{
  "arch": "swin",
  "dataset": "microscope photos of single blood and bone marrow cells",
  "horizontal_flip": true,
  "targets": ["cell type", "smear"],
  "num_classes": [17, 2],
  "norm_position": "pre",
  "loss": "cross_entropy",
  "optimizer": "adamw",
  "eps": 1e-08,
  "lr_schedule": "cosine",
  "warmup_steps": 1110,
  "weight_decay": 0.1
}
Rows from block 11 of a small image classifier, named by matrix and row number. Rows with one number within an expert belong to one neuron, the router's apart. Each number is 200 + 30 x the weight over its row's rms, rounded and kept within 0 to 999. All counts start at 0.
Before each expert's rows are labels from the 100 images, of 14848, where the router gives the expert most weight on average: "strongest on" is what is common among them. Only what is clearly more common there than usual is listed. The data: microscope photos of single blood and bone marrow cells.
# router: router (model.blocks.11.mlp.router.weight, 16x256), inputs 0-63
# gate: expert gate (model.blocks.11.mlp.gate, 16x64x256), inputs 0-63
# up: expert up (model.blocks.11.mlp.up, 16x64x256), inputs 0-63
# down: expert down (model.blocks.11.mlp.down, 16x256x64, transposed), outputs 0-63

# expert 8
strongest on: cell type: artefact
router.8,207,237,179,184,242,244,187,186,194,205,207,211,193,164,170,208,235,210,154,201,187,211,193,186,209,228,233,222,190,169,237,219,189,215,198,212,227,229,160,166,121,218,199,247,236,203,247,185,208,171,207,195,189,196,163,206,159,227,207,233,210,181,216,196
gate.0,250,258,196,208,233,229,263,173,246,236,196,205,160,213,181,152,247,191,193,220,158,194,236,214,174,163,219,194,203,190,176,231,201,206,256,210,231,177,178,150,220,202,177,154,162,182,205,212,197,195,192,242,266,217,205,165,169,189,178,230,211,231,195,113
up.0,266,266,253,146,205,184,240,182,163,161,233,178,190,225,181,153,222,179,117,201,179,155,213,195,217,182,203,167,219,189,241,243,183,186,223,197,160,238,234,178,189,226,220,212,249,199,197,238,230,188,196,227,138,235,142,246,167,210,205,202,227,189,192,235
down.0,185,217,201,220,218,217,216,199,189,237,213,197,218,230,181,220,205,225,215,187,213,216,180,161,234,200,212,227,226,167,199,215,173,238,164,232,230,183,164,247,230,203,241,137,232,203,176,261,216,212,214,242,206,189,206,219,215,228,207,221,177,164,200,177
gate.1,201,200,205,221,149,234,176,171,184,206,206,178,222,205,191,261,214,196,217,217,173,198,226,146,207,244,234,202,159,239,216,171,186,203,203,155,204,239,217,213,225,174,241,154,219,233,235,135,189,143,201,188,216,244,138,203,279,217,204,197,210,184,218,163
up.1,199,204,224,223,176,194,194,223,226,179,202,167,253,210,202,208,183,196,205,146,198,191,218,155,221,204,280,172,138,186,214,235,239,208,194,180,217,222,222,217,209,172,244,189,246,188,245,163,225,193,223,215,214,212,178,211,234,230,194,172,200,181,180,188
down.1,212,209,183,239,207,212,213,173,195,275,284,172,185,186,170,141,221,182,243,193,158,244,240,208,226,144,175,201,181,215,235,233,171,231,172,190,154,201,186,224,196,226,214,175,172,208,251,205,186,203,185,147,182,213,242,238,204,228,218,182,216,161,232,264
gate.2,190,223,177,146,229,207,176,224,167,225,228,210,213,200,187,173,230,173,154,189,170,170,155,166,196,246,156,185,233,224,173,196,169,182,219,169,178,179,190,225,280,229,203,146,200,194,163,186,218,166,211,215,137,155,224,201,242,160,185,207,221,179,213,195
up.2,167,222,169,212,227,236,229,191,207,202,180,227,184,191,224,201,203,222,187,252,152,224,175,190,179,164,180,203,237,163,203,183,176,239,191,242,210,188,203,228,185,238,191,225,209,191,276,222,159,183,169,240,201,229,215,182,161,227,210,235,229,201,232,165
down.2,205,195,194,220,232,229,225,178,217,223,223,165,245,181,245,214,171,227,247,148,146,236,207,212,193,224,242,232,208,231,173,203,236,179,193,208,162,173,213,212,168,227,159,219,257,152,146,170,178,199,241,246,217,227,270,239,242,227,234,200,212,216,128,216
gate.3,164,191,152,236,186,299,203,223,210,157,219,257,182,218,174,230,135,196,196,238,214,215,203,257,219,169,175,165,206,174,185,150,189,223,230,228,219,217,168,162,175,205,251,229,179,173,207,202,156,215,183,209,220,197,238,191,214,176,172,240,193,225,182,128
up.3,217,209,218,182,191,213,230,178,207,204,199,193,207,176,231,210,209,183,252,183,170,211,149,163,174,210,183,231,250,229,207,186,219,202,168,206,214,149,243,175,197,216,140,219,218,234,156,270,142,224,169,225,250,217,217,121,182,189,199,207,157,250,218,217
down.3,155,222,166,227,250,245,178,178,212,194,171,207,151,237,221,188,189,162,262,179,178,191,248,194,227,229,236,202,195,181,200,170,184,188,211,187,170,232,235,198,205,211,177,152,220,182,230,167,213,223,172,122,261,177,156,199,210,216,164,216,152,182,219,253
gate.4,230,214,160,223,247,205,242,203,208,231,209,221,200,255,258,180,246,190,163,224,206,164,196,197,237,205,209,203,210,213,201,131,248,173,176,190,168,181,248,176,208,197,168,164,215,196,229,203,254,263,190,238,213,189,167,169,177,217,234,191,166,177,216,203
up.4,210,196,158,227,217,183,155,209,200,234,174,221,206,260,214,214,235,146,148,236,220,177,203,217,250,267,214,210,195,220,200,157,229,187,195,210,160,185,233,209,217,216,184,151,155,205,236,166,285,279,218,197,229,203,210,183,213,216,226,154,199,151,205,166
down.4,205,179,165,212,209,204,234,202,225,213,172,222,191,172,118,178,230,209,222,214,221,165,151,214,234,179,154,150,197,223,193,156,222,165,192,174,163,242,177,252,235,190,228,162,194,239,207,235,204,176,262,239,175,199,210,218,171,234,207,146,202,180,127,186
gate.5,169,215,174,243,174,254,201,172,178,231,151,226,163,206,166,243,165,163,193,199,209,190,181,229,204,190,218,185,218,235,243,222,171,199,185,207,162,161,199,196,189,216,243,140,260,191,176,202,193,177,196,195,207,195,217,203,223,173,210,179,216,204,197,203
up.5,173,199,214,243,206,211,209,217,194,229,160,216,161,230,191,204,190,178,200,165,216,206,236,224,172,194,202,204,174,155,228,196,205,214,173,204,232,210,184,159,207,277,210,183,223,214,219,194,214,192,197,192,168,215,241,218,197,182,220,162,219,225,244,167
down.5,234,234,199,221,157,192,186,253,205,211,213,171,203,136,254,238,206,145,214,162,175,205,237,196,189,159,227,194,146,195,225,207,210,199,164,173,191,191,221,223,255,209,196,163,159,157,269,177,242,240,215,171,173,195,179,190,221,196,212,234,189,234,206,238
gate.6,177,199,241,182,182,216,182,238,266,161,221,203,133,222,217,154,191,237,179,210,151,241,182,219,191,144,197,153,206,172,176,190,214,195,207,211,240,198,202,190,193,232,233,219,144,199,188,170,209,194,181,178,208,249,270,219,216,177,234,217,193,186,198,163
up.6,239,186,153,201,217,194,201,187,197,251,185,177,221,208,247,218,174,193,237,174,202,173,183,235,198,218,180,227,218,239,194,192,203,194,205,225,163,188,210,197,232,172,156,209,204,238,230,235,183,225,181,218,247,164,223,121,146,170,176,200,203,213,198,219
down.6,189,177,227,210,218,211,189,150,167,224,215,218,179,224,165,195,223,239,213,189,243,191,248,108,220,183,183,188,156,254,213,191,177,126,200,177,196,244,188,243,263,188,237,212,165,251,199,160,170,216,229,164,244,171,207,191,186,173,160,164,223,218,201,219
gate.7,208,212,242,216,206,164,200,157,202,204,136,233,176,188,212,227,161,210,157,196,217,152,207,195,210,220,211,220,197,193,250,215,129,188,217,238,187,182,196,249,181,225,144,165,167,186,226,185,212,153,178,219,173,132,185,254,169,218,150,196,226,184,212,210
up.7,184,223,257,208,203,231,184,181,171,183,138,255,162,177,225,195,151,167,200,174,191,171,233,188,246,176,209,221,214,204,173,227,116,240,223,226,175,206,174,242,222,211,153,193,165,206,250,180,240,187,169,215,206,159,194,265,157,201,133,211,211,239,204,205
down.7,171,217,143,258,167,192,184,197,201,237,198,184,187,181,217,190,184,227,170,178,207,217,201,185,209,212,169,191,225,285,192,160,166,176,231,212,186,219,225,177,218,204,286,192,196,187,175,186,208,197,242,210,179,206,213,221,211,184,168,149,244,217,156,250

# expert 4
strongest on: cell type: lymphocyte
router.4,210,169,245,185,159,154,187,206,165,241,170,239,196,162,213,180,214,141,170,266,171,144,214,192,239,196,136,205,243,253,223,192,256,188,204,161,216,219,212,181,200,200,149,219,186,171,188,178,127,153,223,234,190,183,161,148,225,260,234,225,190,205,210,197
gate.0,244,217,127,227,160,232,194,206,176,196,248,194,202,175,161,211,168,203,123,189,275,188,219,201,181,222,220,229,188,179,203,185,207,257,228,186,196,186,214,190,160,211,225,158,228,199,163,153,215,228,231,198,220,230,254,220,153,237,212,222,208,149,215,170
up.0,238,197,175,178,137,238,216,256,175,205,223,210,264,176,160,220,221,223,148,200,250,169,194,222,224,210,211,226,167,228,224,241,227,239,187,194,267,207,217,217,176,243,184,154,209,177,198,162,193,169,263,200,202,229,235,210,206,215,221,214,177,182,201,242
down.0,117,235,219,186,230,186,213,158,217,197,205,244,198,222,195,194,225,187,199,211,145,178,217,193,180,208,222,218,235,183,168,164,173,155,223,223,209,153,195,189,181,203,253,177,192,181,161,275,181,233,169,209,243,203,153,159,181,171,198,128,204,254,198,192
gate.1,214,205,183,172,201,181,167,234,135,210,135,189,180,190,193,209,210,190,220,189,162,182,198,220,216,241,190,213,210,237,236,170,194,179,219,233,177,199,216,203,231,152,227,235,244,218,162,212,175,183,174,224,165,158,191,191,205,253,213,205,252,168,174,206
up.1,202,129,172,229,216,172,202,192,228,173,212,236,217,230,196,158,178,194,211,189,183,231,233,252,147,163,184,178,217,191,173,212,210,220,182,175,209,218,188,137,179,207,193,198,134,234,238,215,186,222,163,198,190,187,196,187,225,165,142,175,187,179,201,199
down.1,188,218,219,237,223,208,209,137,168,215,182,206,193,195,200,209,180,217,239,212,162,216,194,176,209,258,259,184,238,239,229,240,221,141,203,215,239,223,240,149,183,200,215,211,230,192,159,190,193,171,185,222,174,177,162,195,179,197,188,181,200,187,177,171
gate.2,151,220,204,185,237,194,159,185,216,138,170,250,203,247,253,208,180,134,199,202,200,163,223,155,182,240,179,221,229,236,174,146,195,222,202,181,191,212,196,186,143,203,192,242,257,171,216,188,190,161,223,226,205,194,186,214,246,201,186,217,158,219,179,168
up.2,218,219,150,201,196,216,213,214,198,242,218,147,221,202,172,181,200,292,190,194,196,231,129,250,220,162,215,177,169,146,186,225,170,195,194,226,235,145,191,184,195,198,225,160,182,191,184,221,212,203,213,165,162,238,240,223,166,198,214,179,251,193,198,227
down.2,230,204,202,180,193,173,244,248,262,228,188,163,245,214,203,200,184,212,233,185,156,159,171,213,258,203,176,171,210,160,192,185,268,122,190,180,156,226,248,197,180,211,175,207,239,154,217,261,231,190,237,197,180,192,240,184,215,140,229,169,207,182,194,249
gate.3,239,333,219,158,220,242,211,224,184,232,196,204,164,186,197,189,159,212,138,182,192,214,235,202,171,221,259,225,184,186,233,204,184,227,207,225,219,143,234,220,204,200,167,191,215,149,169,260,218,263,209,204,209,247,224,230,200,181,145,245,215,158,220,216
up.3,235,280,218,167,180,273,225,238,198,246,196,221,197,192,194,204,178,201,178,217,205,231,232,203,197,214,227,252,177,208,198,199,213,218,221,217,218,227,238,225,188,193,155,178,240,162,200,234,180,236,199,229,233,177,196,211,226,187,149,264,229,189,222,247
down.3,168,186,203,206,227,171,186,278,194,193,210,196,259,207,205,251,256,216,187,204,218,267,184,219,141,134,206,196,211,240,189,193,179,199,202,212,195,191,213,189,226,186,199,185,195,231,191,164,180,206,181,236,216,246,203,230,194,261,205,248,202,194,224,174
gate.4,202,177,201,235,149,196,173,206,149,199,164,224,222,187,196,209,174,231,211,239,203,235,202,224,182,208,148,193,203,224,205,172,220,195,196,239,248,224,204,161,214,239,174,268,212,227,223,190,188,199,161,188,217,174,204,198,211,231,195,245,225,255,149,220
up.4,222,167,197,185,223,158,193,224,241,168,183,219,218,220,205,181,196,148,250,198,181,187,188,183,162,192,153,182,225,203,174,170,231,175,199,161,203,193,190,167,173,241,232,179,166,193,231,169,198,147,201,219,193,138,167,182,226,173,168,210,175,191,180,174
down.4,189,215,237,257,202,179,181,189,163,244,184,203,180,213,217,194,202,229,220,209,155,205,240,245,185,235,211,193,231,203,240,211,225,218,232,243,160,189,194,196,193,218,210,207,217,148,174,177,220,183,231,184,219,155,204,184,272,178,202,194,188,235,175,233
gate.5,216,144,219,211,176,147,194,223,175,225,203,256,200,169,198,193,240,130,223,198,233,210,243,207,161,162,196,203,157,194,200,245,192,183,173,172,214,203,221,188,293,231,178,245,141,223,172,186,185,216,163,157,178,249,175,195,197,217,187,194,158,203,275,203
up.5,178,247,185,204,253,208,181,129,198,211,194,171,172,226,185,187,146,237,196,187,170,189,210,257,196,186,283,175,201,183,177,203,146,203,223,228,178,202,185,194,157,184,228,215,195,208,154,211,235,220,221,251,189,171,221,225,157,191,198,197,218,162,195,145
down.5,182,204,220,184,249,204,162,210,196,149,173,169,208,204,170,209,174,187,193,226,178,223,242,152,112,160,208,183,145,201,189,187,197,253,188,255,182,213,248,157,171,191,246,240,207,216,193,208,190,226,178,228,159,210,202,170,171,193,173,209,194,168,184,187
gate.6,177,222,178,179,192,200,179,170,231,186,230,211,127,192,211,202,198,187,200,186,210,258,257,199,230,173,212,246,208,210,164,240,119,180,187,207,216,190,182,216,186,150,187,188,197,227,173,197,240,202,171,194,178,233,261,250,166,208,185,180,208,225,184,143
up.6,229,217,171,175,189,178,228,221,160,221,201,180,221,203,203,245,206,208,147,201,173,225,169,151,201,260,165,166,172,235,180,218,181,193,204,209,272,135,177,165,233,181,162,234,229,222,190,239,210,224,144,235,212,200,197,248,191,206,205,198,243,242,207,192
down.6,208,270,238,173,194,222,256,160,142,201,180,229,189,222,152,181,237,173,214,227,228,164,216,197,259,162,232,157,177,145,186,232,221,156,199,183,210,192,204,173,172,185,191,152,192,208,208,245,168,176,247,227,258,157,218,172,225,262,240,233,218,202,231,224
gate.7,196,246,210,163,286,183,169,221,202,205,206,192,156,208,178,174,162,200,191,209,167,213,256,170,158,175,248,168,194,195,236,164,212,220,209,195,191,218,183,194,202,145,177,240,189,231,197,189,183,210,136,210,184,193,181,242,175,219,190,232,250,196,176,206
up.7,237,272,205,162,238,194,150,230,170,203,198,191,193,214,168,253,160,184,169,226,173,178,184,214,161,229,209,209,214,198,234,181,206,214,228,210,206,219,217,171,187,173,164,209,199,234,168,216,176,190,168,241,176,190,182,218,170,194,173,251,279,210,193,222
down.7,186,213,217,243,254,190,211,146,199,214,227,182,182,168,193,197,184,178,219,178,166,180,209,228,236,187,194,190,242,175,199,226,195,163,215,195,206,203,170,187,230,131,206,185,168,200,234,207,208,230,195,176,225,218,179,169,137,169,208,171,173,209,158,183

# expert 1
strongest on: smear: peripheral blood; cell type: erythroblast
router.1,191,188,253,165,154,171,197,212,258,223,189,185,155,189,185,214,227,227,200,240,144,215,200,250,277,160,253,220,228,217,183,194,207,219,186,209,205,190,223,212,216,198,226,187,159,231,140,255,214,195,158,185,196,216,231,206,151,213,179,235,228,231,187,194
gate.0,215,209,240,227,195,217,168,241,231,214,197,188,196,193,196,234,243,229,195,267,242,224,207,244,241,215,262,175,180,169,210,239,189,173,190,232,158,206,151,223,242,196,193,210,215,205,199,243,243,216,160,159,194,221,196,133,150,166,224,185,242,203,206,234
up.0,239,177,232,216,194,211,167,207,261,194,241,150,198,229,228,240,199,209,212,230,174,222,207,229,246,210,233,191,209,221,214,197,151,157,192,201,203,239,130,197,242,243,187,173,178,180,164,215,202,184,174,127,225,202,216,186,171,137,216,171,230,196,212,194
down.0,194,191,264,188,169,229,186,236,228,236,175,205,177,195,213,216,211,137,204,197,200,276,204,146,177,213,179,173,174,215,184,183,215,177,198,213,157,206,166,144,194,241,212,196,203,219,200,143,213,223,210,245,253,203,179,193,220,233,188,153,218,140,206,261
gate.1,202,190,169,187,198,193,231,218,267,186,209,217,196,224,251,221,178,185,271,117,198,199,171,188,194,147,184,230,227,202,150,169,233,187,170,201,207,166,268,139,212,193,187,186,183,151,212,201,173,186,182,240,234,166,229,177,203,215,133,213,176,268,154,235
up.1,189,220,198,197,225,193,222,190,199,179,225,170,210,220,214,193,227,171,207,169,181,196,192,179,231,223,201,188,213,181,217,174,192,162,193,216,179,199,183,220,190,134,209,235,241,188,179,220,213,203,227,199,182,160,212,216,209,198,210,200,223,208,170,156
down.1,213,162,267,173,206,188,221,248,167,206,165,219,207,229,215,185,182,262,152,165,244,202,206,158,167,227,262,169,170,262,185,218,245,158,196,224,207,179,174,192,178,228,166,197,140,211,182,247,194,204,240,192,194,174,220,217,239,253,219,182,217,181,201,167
gate.2,200,242,191,186,219,194,234,191,164,192,180,181,177,198,186,176,187,204,186,205,218,173,186,177,140,202,183,215,163,206,238,224,195,231,244,186,208,190,195,233,204,174,237,221,198,259,195,189,197,238,201,260,178,222,170,186,173,207,171,212,247,238,211,217
up.2,208,181,177,230,199,193,188,154,188,198,224,193,197,219,194,187,219,169,239,174,222,151,228,191,172,221,158,249,172,153,210,224,186,177,187,148,201,172,227,187,177,218,246,195,195,185,225,196,197,203,231,192,170,179,233,215,249,215,222,171,168,170,193,190
down.2,196,142,184,202,157,215,191,198,234,212,200,194,171,248,202,232,186,180,224,222,198,182,178,199,256,208,203,215,168,206,188,235,184,224,161,194,153,214,160,185,194,217,213,204,229,205,190,191,195,231,171,234,249,222,211,156,198,176,203,202,194,193,204,219
gate.3,132,237,161,173,240,201,204,196,236,193,223,264,213,237,187,220,154,204,196,195,217,173,177,233,227,213,218,209,225,208,185,183,186,212,235,215,258,218,244,148,180,196,228,214,179,185,174,266,161,209,155,248,223,179,183,200,218,207,146,247,242,210,156,205
up.3,169,191,218,235,152,175,156,191,160,208,166,208,190,167,174,213,165,210,144,214,216,214,235,207,209,172,176,202,172,218,234,226,197,215,224,222,228,239,154,183,206,261,222,196,166,268,178,177,196,181,187,188,174,259,133,166,162,202,220,206,204,229,264,270
down.3,226,205,177,160,232,198,185,181,188,200,213,217,199,236,229,162,245,211,199,237,208,184,208,207,244,174,197,172,214,202,189,157,230,137,183,171,205,146,222,212,242,212,245,155,201,193,189,156,176,177,171,207,202,163,184,249,175,162,160,184,232,236,172,229
gate.4,186,232,150,161,178,219,158,200,204,203,186,243,196,211,209,235,205,202,160,216,181,160,161,255,208,251,195,201,235,236,167,215,169,182,240,199,192,201,237,179,180,251,241,174,203,216,176,193,198,190,158,266,212,201,225,193,224,202,156,161,216,226,194,201
up.4,225,174,276,214,183,210,180,161,163,226,187,153,166,147,190,202,226,198,205,247,227,219,211,218,193,230,215,189,159,181,263,259,192,214,189,184,172,224,157,211,225,206,182,185,209,257,202,215,204,202,206,115,197,240,195,158,197,190,247,183,194,179,243,211
down.4,229,207,210,194,175,231,232,261,173,213,176,251,204,201,261,163,187,232,137,168,168,210,246,141,219,261,195,166,214,245,146,163,210,194,270,234,175,174,215,187,154,217,174,201,182,206,155,192,219,174,220,239,170,172,192,186,212,236,255,253,254,194,233,146
gate.5,222,244,210,206,207,208,277,213,148,227,182,203,230,134,160,180,172,233,184,184,244,228,194,199,137,183,195,194,129,162,247,169,195,239,231,223,191,182,188,212,172,167,191,213,198,237,187,189,183,269,226,227,192,235,202,218,170,266,188,225,226,182,189,200
up.5,166,182,158,196,236,198,128,166,218,187,260,221,165,244,217,197,233,166,203,169,210,129,222,191,207,222,186,234,197,195,157,256,200,163,218,158,229,194,205,212,206,202,292,200,203,175,225,195,177,193,196,199,157,166,228,196,246,157,195,154,185,183,233,153
down.5,183,143,207,190,166,226,178,194,281,209,226,216,201,191,182,239,154,213,209,209,145,232,148,194,223,212,182,178,205,220,281,206,201,154,187,221,170,175,210,185,175,224,156,175,210,147,186,215,169,220,212,218,269,192,235,203,264,201,234,181,187,231,192,201
gate.6,211,188,194,150,200,216,212,222,246,177,213,213,225,272,249,221,203,221,160,176,192,249,161,192,222,153,238,198,198,176,144,220,214,175,185,237,253,192,256,183,186,222,189,231,178,157,224,226,219,216,176,228,235,228,220,243,189,164,181,222,247,179,149,211
up.6,155,233,185,176,209,210,233,178,212,216,217,185,231,242,257,204,232,210,168,178,209,200,188,148,246,163,193,189,242,250,199,223,167,168,185,199,243,190,218,180,174,236,202,198,217,176,208,236,217,229,147,232,219,220,203,203,244,171,179,161,237,238,175,163
down.6,178,193,245,195,211,203,237,211,179,211,161,163,208,186,161,239,161,201,214,198,144,211,205,197,168,204,182,218,254,249,181,175,165,175,141,235,200,239,247,158,207,227,195,189,179,235,200,207,204,190,271,164,185,155,199,206,226,250,174,250,188,210,214,228
gate.7,172,226,209,173,178,220,185,193,229,213,232,184,172,262,217,208,196,198,167,182,197,159,199,234,249,187,209,186,205,202,162,190,164,194,222,244,229,161,189,171,160,220,222,180,209,118,196,243,238,215,176,200,186,249,205,214,210,202,187,222,227,173,160,227
up.7,209,216,258,186,164,178,169,241,167,216,195,214,213,188,180,208,214,225,184,239,220,194,222,226,174,193,188,220,235,189,247,226,213,206,229,188,233,161,209,143,198,274,202,217,193,197,162,236,203,214,189,162,189,235,179,214,173,205,198,215,249,240,163,224
down.7,201,206,149,198,209,209,220,158,245,203,182,195,180,190,194,201,226,174,220,174,195,192,150,189,235,199,195,253,188,203,186,198,195,211,151,206,187,200,168,233,188,186,212,165,176,199,213,185,239,211,199,204,265,235,200,255,185,208,222,121,204,228,179,277

# expert 9
strongest on: smear: peripheral blood
router.9,228,191,236,178,204,237,225,231,206,250,214,196,215,169,249,244,215,226,180,189,174,181,155,211,219,126,216,206,199,206,246,191,192,248,130,189,209,192,130,151,189,200,186,124,186,223,219,224,187,195,196,165,170,222,171,233,205,152,181,197,222,188,211,152
gate.0,206,162,217,217,184,207,172,226,217,180,205,198,200,228,192,237,207,227,144,189,252,230,171,223,232,208,251,176,167,194,234,175,224,188,151,216,216,243,175,176,166,151,228,179,192,233,219,240,225,269,236,173,188,167,196,147,248,198,215,173,205,204,173,171
up.0,158,190,224,209,187,230,243,161,213,270,164,252,139,246,200,182,251,177,222,233,207,200,209,229,167,203,210,163,184,177,153,194,234,162,167,195,201,223,194,196,267,172,209,182,197,217,196,221,202,252,133,198,209,162,191,215,201,197,221,152,216,204,200,262
down.0,167,234,207,189,192,165,203,204,192,211,204,182,234,203,223,198,206,229,162,253,252,222,170,203,175,265,137,194,186,178,256,123,207,203,205,191,177,206,170,231,186,204,151,232,245,255,208,163,148,242,261,211,203,196,230,185,203,193,278,217,212,203,168,192
gate.1,254,231,219,215,177,162,158,214,197,198,217,244,152,155,205,250,204,143,198,194,209,154,169,238,188,241,197,237,184,249,179,234,201,176,223,216,191,232,216,155,228,206,175,170,171,167,254,166,182,155,216,205,209,232,238,210,249,183,199,233,172,186,208,165
up.1,196,147,181,230,248,203,238,201,164,182,157,236,291,179,206,211,113,224,231,207,220,233,220,139,171,231,179,204,247,206,196,147,170,187,244,181,215,219,185,202,162,206,202,232,206,225,159,206,217,241,223,228,158,172,145,183,187,230,200,219,201,159,207,272
down.1,212,203,248,220,194,239,171,224,156,175,215,284,248,208,206,165,199,189,203,185,201,220,240,187,190,212,244,191,205,139,188,226,191,194,183,211,178,277,161,264,220,170,212,214,206,214,236,174,186,203,181,255,226,237,194,192,164,244,185,183,196,196,155,238
gate.2,227,183,204,196,163,240,195,185,167,216,181,250,169,189,217,241,232,174,184,218,145,215,246,239,218,215,192,215,206,259,206,238,203,198,210,246,225,189,277,152,217,180,201,167,181,225,159,267,188,146,184,182,208,171,253,228,276,185,221,208,172,224,190,133
up.2,185,205,181,232,194,179,156,228,200,217,187,160,238,174,212,153,168,175,211,215,220,168,198,164,231,231,194,223,247,166,169,129,219,198,161,182,204,219,205,230,191,194,184,240,231,174,237,207,208,218,184,232,213,180,194,192,205,226,188,164,177,198,219,237
down.2,215,210,212,182,214,176,175,209,158,229,159,225,197,181,265,195,246,209,174,231,239,184,219,265,195,237,182,250,205,218,177,243,254,220,221,213,198,228,234,193,157,242,164,248,197,208,174,222,295,191,185,184,190,175,150,218,236,249,184,252,190,171,229,212
gate.3,178,188,207,174,215,200,213,235,181,176,180,198,235,146,206,238,201,187,225,186,230,208,171,141,171,229,219,251,171,195,182,170,201,217,193,233,258,179,192,175,158,180,237,226,199,205,168,276,194,210,176,234,235,183,161,173,186,212,207,180,158,226,253,181
up.3,205,234,176,230,229,190,222,130,250,254,209,182,174,228,190,164,194,203,197,193,173,202,220,258,194,146,186,146,214,217,236,242,201,206,214,173,151,214,203,239,200,203,167,194,195,206,228,134,150,191,218,195,197,199,251,217,185,163,183,205,250,183,173,246
down.3,206,158,220,209,113,188,216,245,261,250,178,249,169,198,197,269,194,232,220,223,123,204,207,222,210,175,187,168,227,222,232,181,245,228,158,218,244,197,173,134,169,188,184,194,223,226,191,201,165,254,194,200,241,184,187,185,199,143,180,230,209,187,163,204
gate.4,176,243,157,193,188,156,165,157,197,212,186,210,224,192,141,172,208,166,200,222,219,185,185,151,215,219,181,250,201,245,140,214,170,217,231,199,219,134,201,242,167,161,238,185,174,179,185,220,250,195,211,190,187,181,219,204,146,180,199,257,209,221,208,200
up.4,230,156,205,234,182,240,244,243,213,166,218,173,180,233,207,223,185,207,152,181,197,251,247,265,185,198,206,145,182,165,222,186,229,204,217,171,179,261,255,154,207,188,134,205,243,209,194,182,178,189,183,214,210,255,202,173,251,230,178,170,179,210,205,218
down.4,234,186,242,203,184,198,256,212,192,214,196,163,203,153,168,188,141,252,211,214,185,245,180,181,228,178,131,128,156,178,237,147,212,250,149,199,189,153,266,211,149,214,182,196,207,231,180,176,151,268,196,170,181,229,251,162,219,154,200,200,236,159,192,213
gate.5,233,160,252,197,186,178,171,176,183,174,198,208,166,204,197,255,214,173,196,213,179,192,199,240,183,196,189,186,188,250,195,243,144,228,262,220,190,211,219,149,218,219,211,198,164,222,254,206,174,147,231,161,192,203,193,219,229,173,183,255,199,192,227,129
up.5,258,199,187,216,134,183,160,230,205,166,192,226,169,219,201,244,246,220,173,170,159,213,172,243,244,198,235,164,188,251,237,235,159,201,245,223,214,179,220,135,224,218,210,167,143,194,174,211,178,143,232,169,238,229,251,194,246,186,222,228,230,203,224,152
down.5,185,170,172,206,189,200,209,195,263,193,217,127,189,184,155,182,168,214,249,138,164,244,195,157,189,186,174,243,201,247,189,184,231,175,209,169,204,180,184,215,241,185,217,211,196,223,212,171,143,200,139,186,196,187,217,187,201,162,175,207,195,204,181,192
gate.6,193,170,186,191,189,203,171,218,203,254,229,199,237,187,239,198,224,244,172,224,289,159,182,138,204,249,221,228,145,221,193,166,250,168,165,240,264,204,190,219,234,221,240,185,210,226,184,213,201,227,166,205,184,158,189,185,209,187,211,172,177,139,226,213
up.6,225,191,183,210,218,192,240,182,223,213,238,206,229,237,215,181,158,244,175,163,195,210,178,191,257,197,254,144,215,240,263,204,215,224,189,232,164,231,170,223,212,178,210,199,222,226,258,178,188,222,252,178,199,183,205,180,213,167,179,209,238,184,180,152
down.6,199,193,196,247,174,169,237,242,154,235,203,257,193,182,192,212,195,189,179,182,206,167,225,198,211,234,195,192,261,230,230,157,153,259,191,253,215,200,236,134,136,207,185,218,230,240,207,220,168,213,205,181,234,220,212,169,140,191,226,190,206,191,222,184
gate.7,226,208,218,177,237,175,224,176,175,187,190,193,232,163,198,203,193,156,217,215,238,208,222,185,171,209,188,234,160,213,257,199,177,181,215,193,148,237,188,215,239,247,132,257,200,232,236,185,191,177,223,214,130,127,152,257,226,203,185,193,191,152,252,169
up.7,169,241,224,243,212,175,186,224,210,144,170,156,163,179,182,233,212,215,170,168,220,199,181,193,226,214,187,214,209,137,201,206,209,214,168,143,241,185,210,175,183,223,180,195,208,219,167,213,224,239,211,163,201,181,196,208,210,209,201,177,147,277,212,199
down.7,210,117,236,185,176,199,247,198,189,264,203,216,158,204,173,181,191,178,218,195,204,192,162,197,148,231,278,249,214,204,223,179,244,177,192,210,214,201,203,238,242,203,224,198,205,244,187,194,144,190,153,231,202,250,221,166,208,203,215,212,212,200,174,187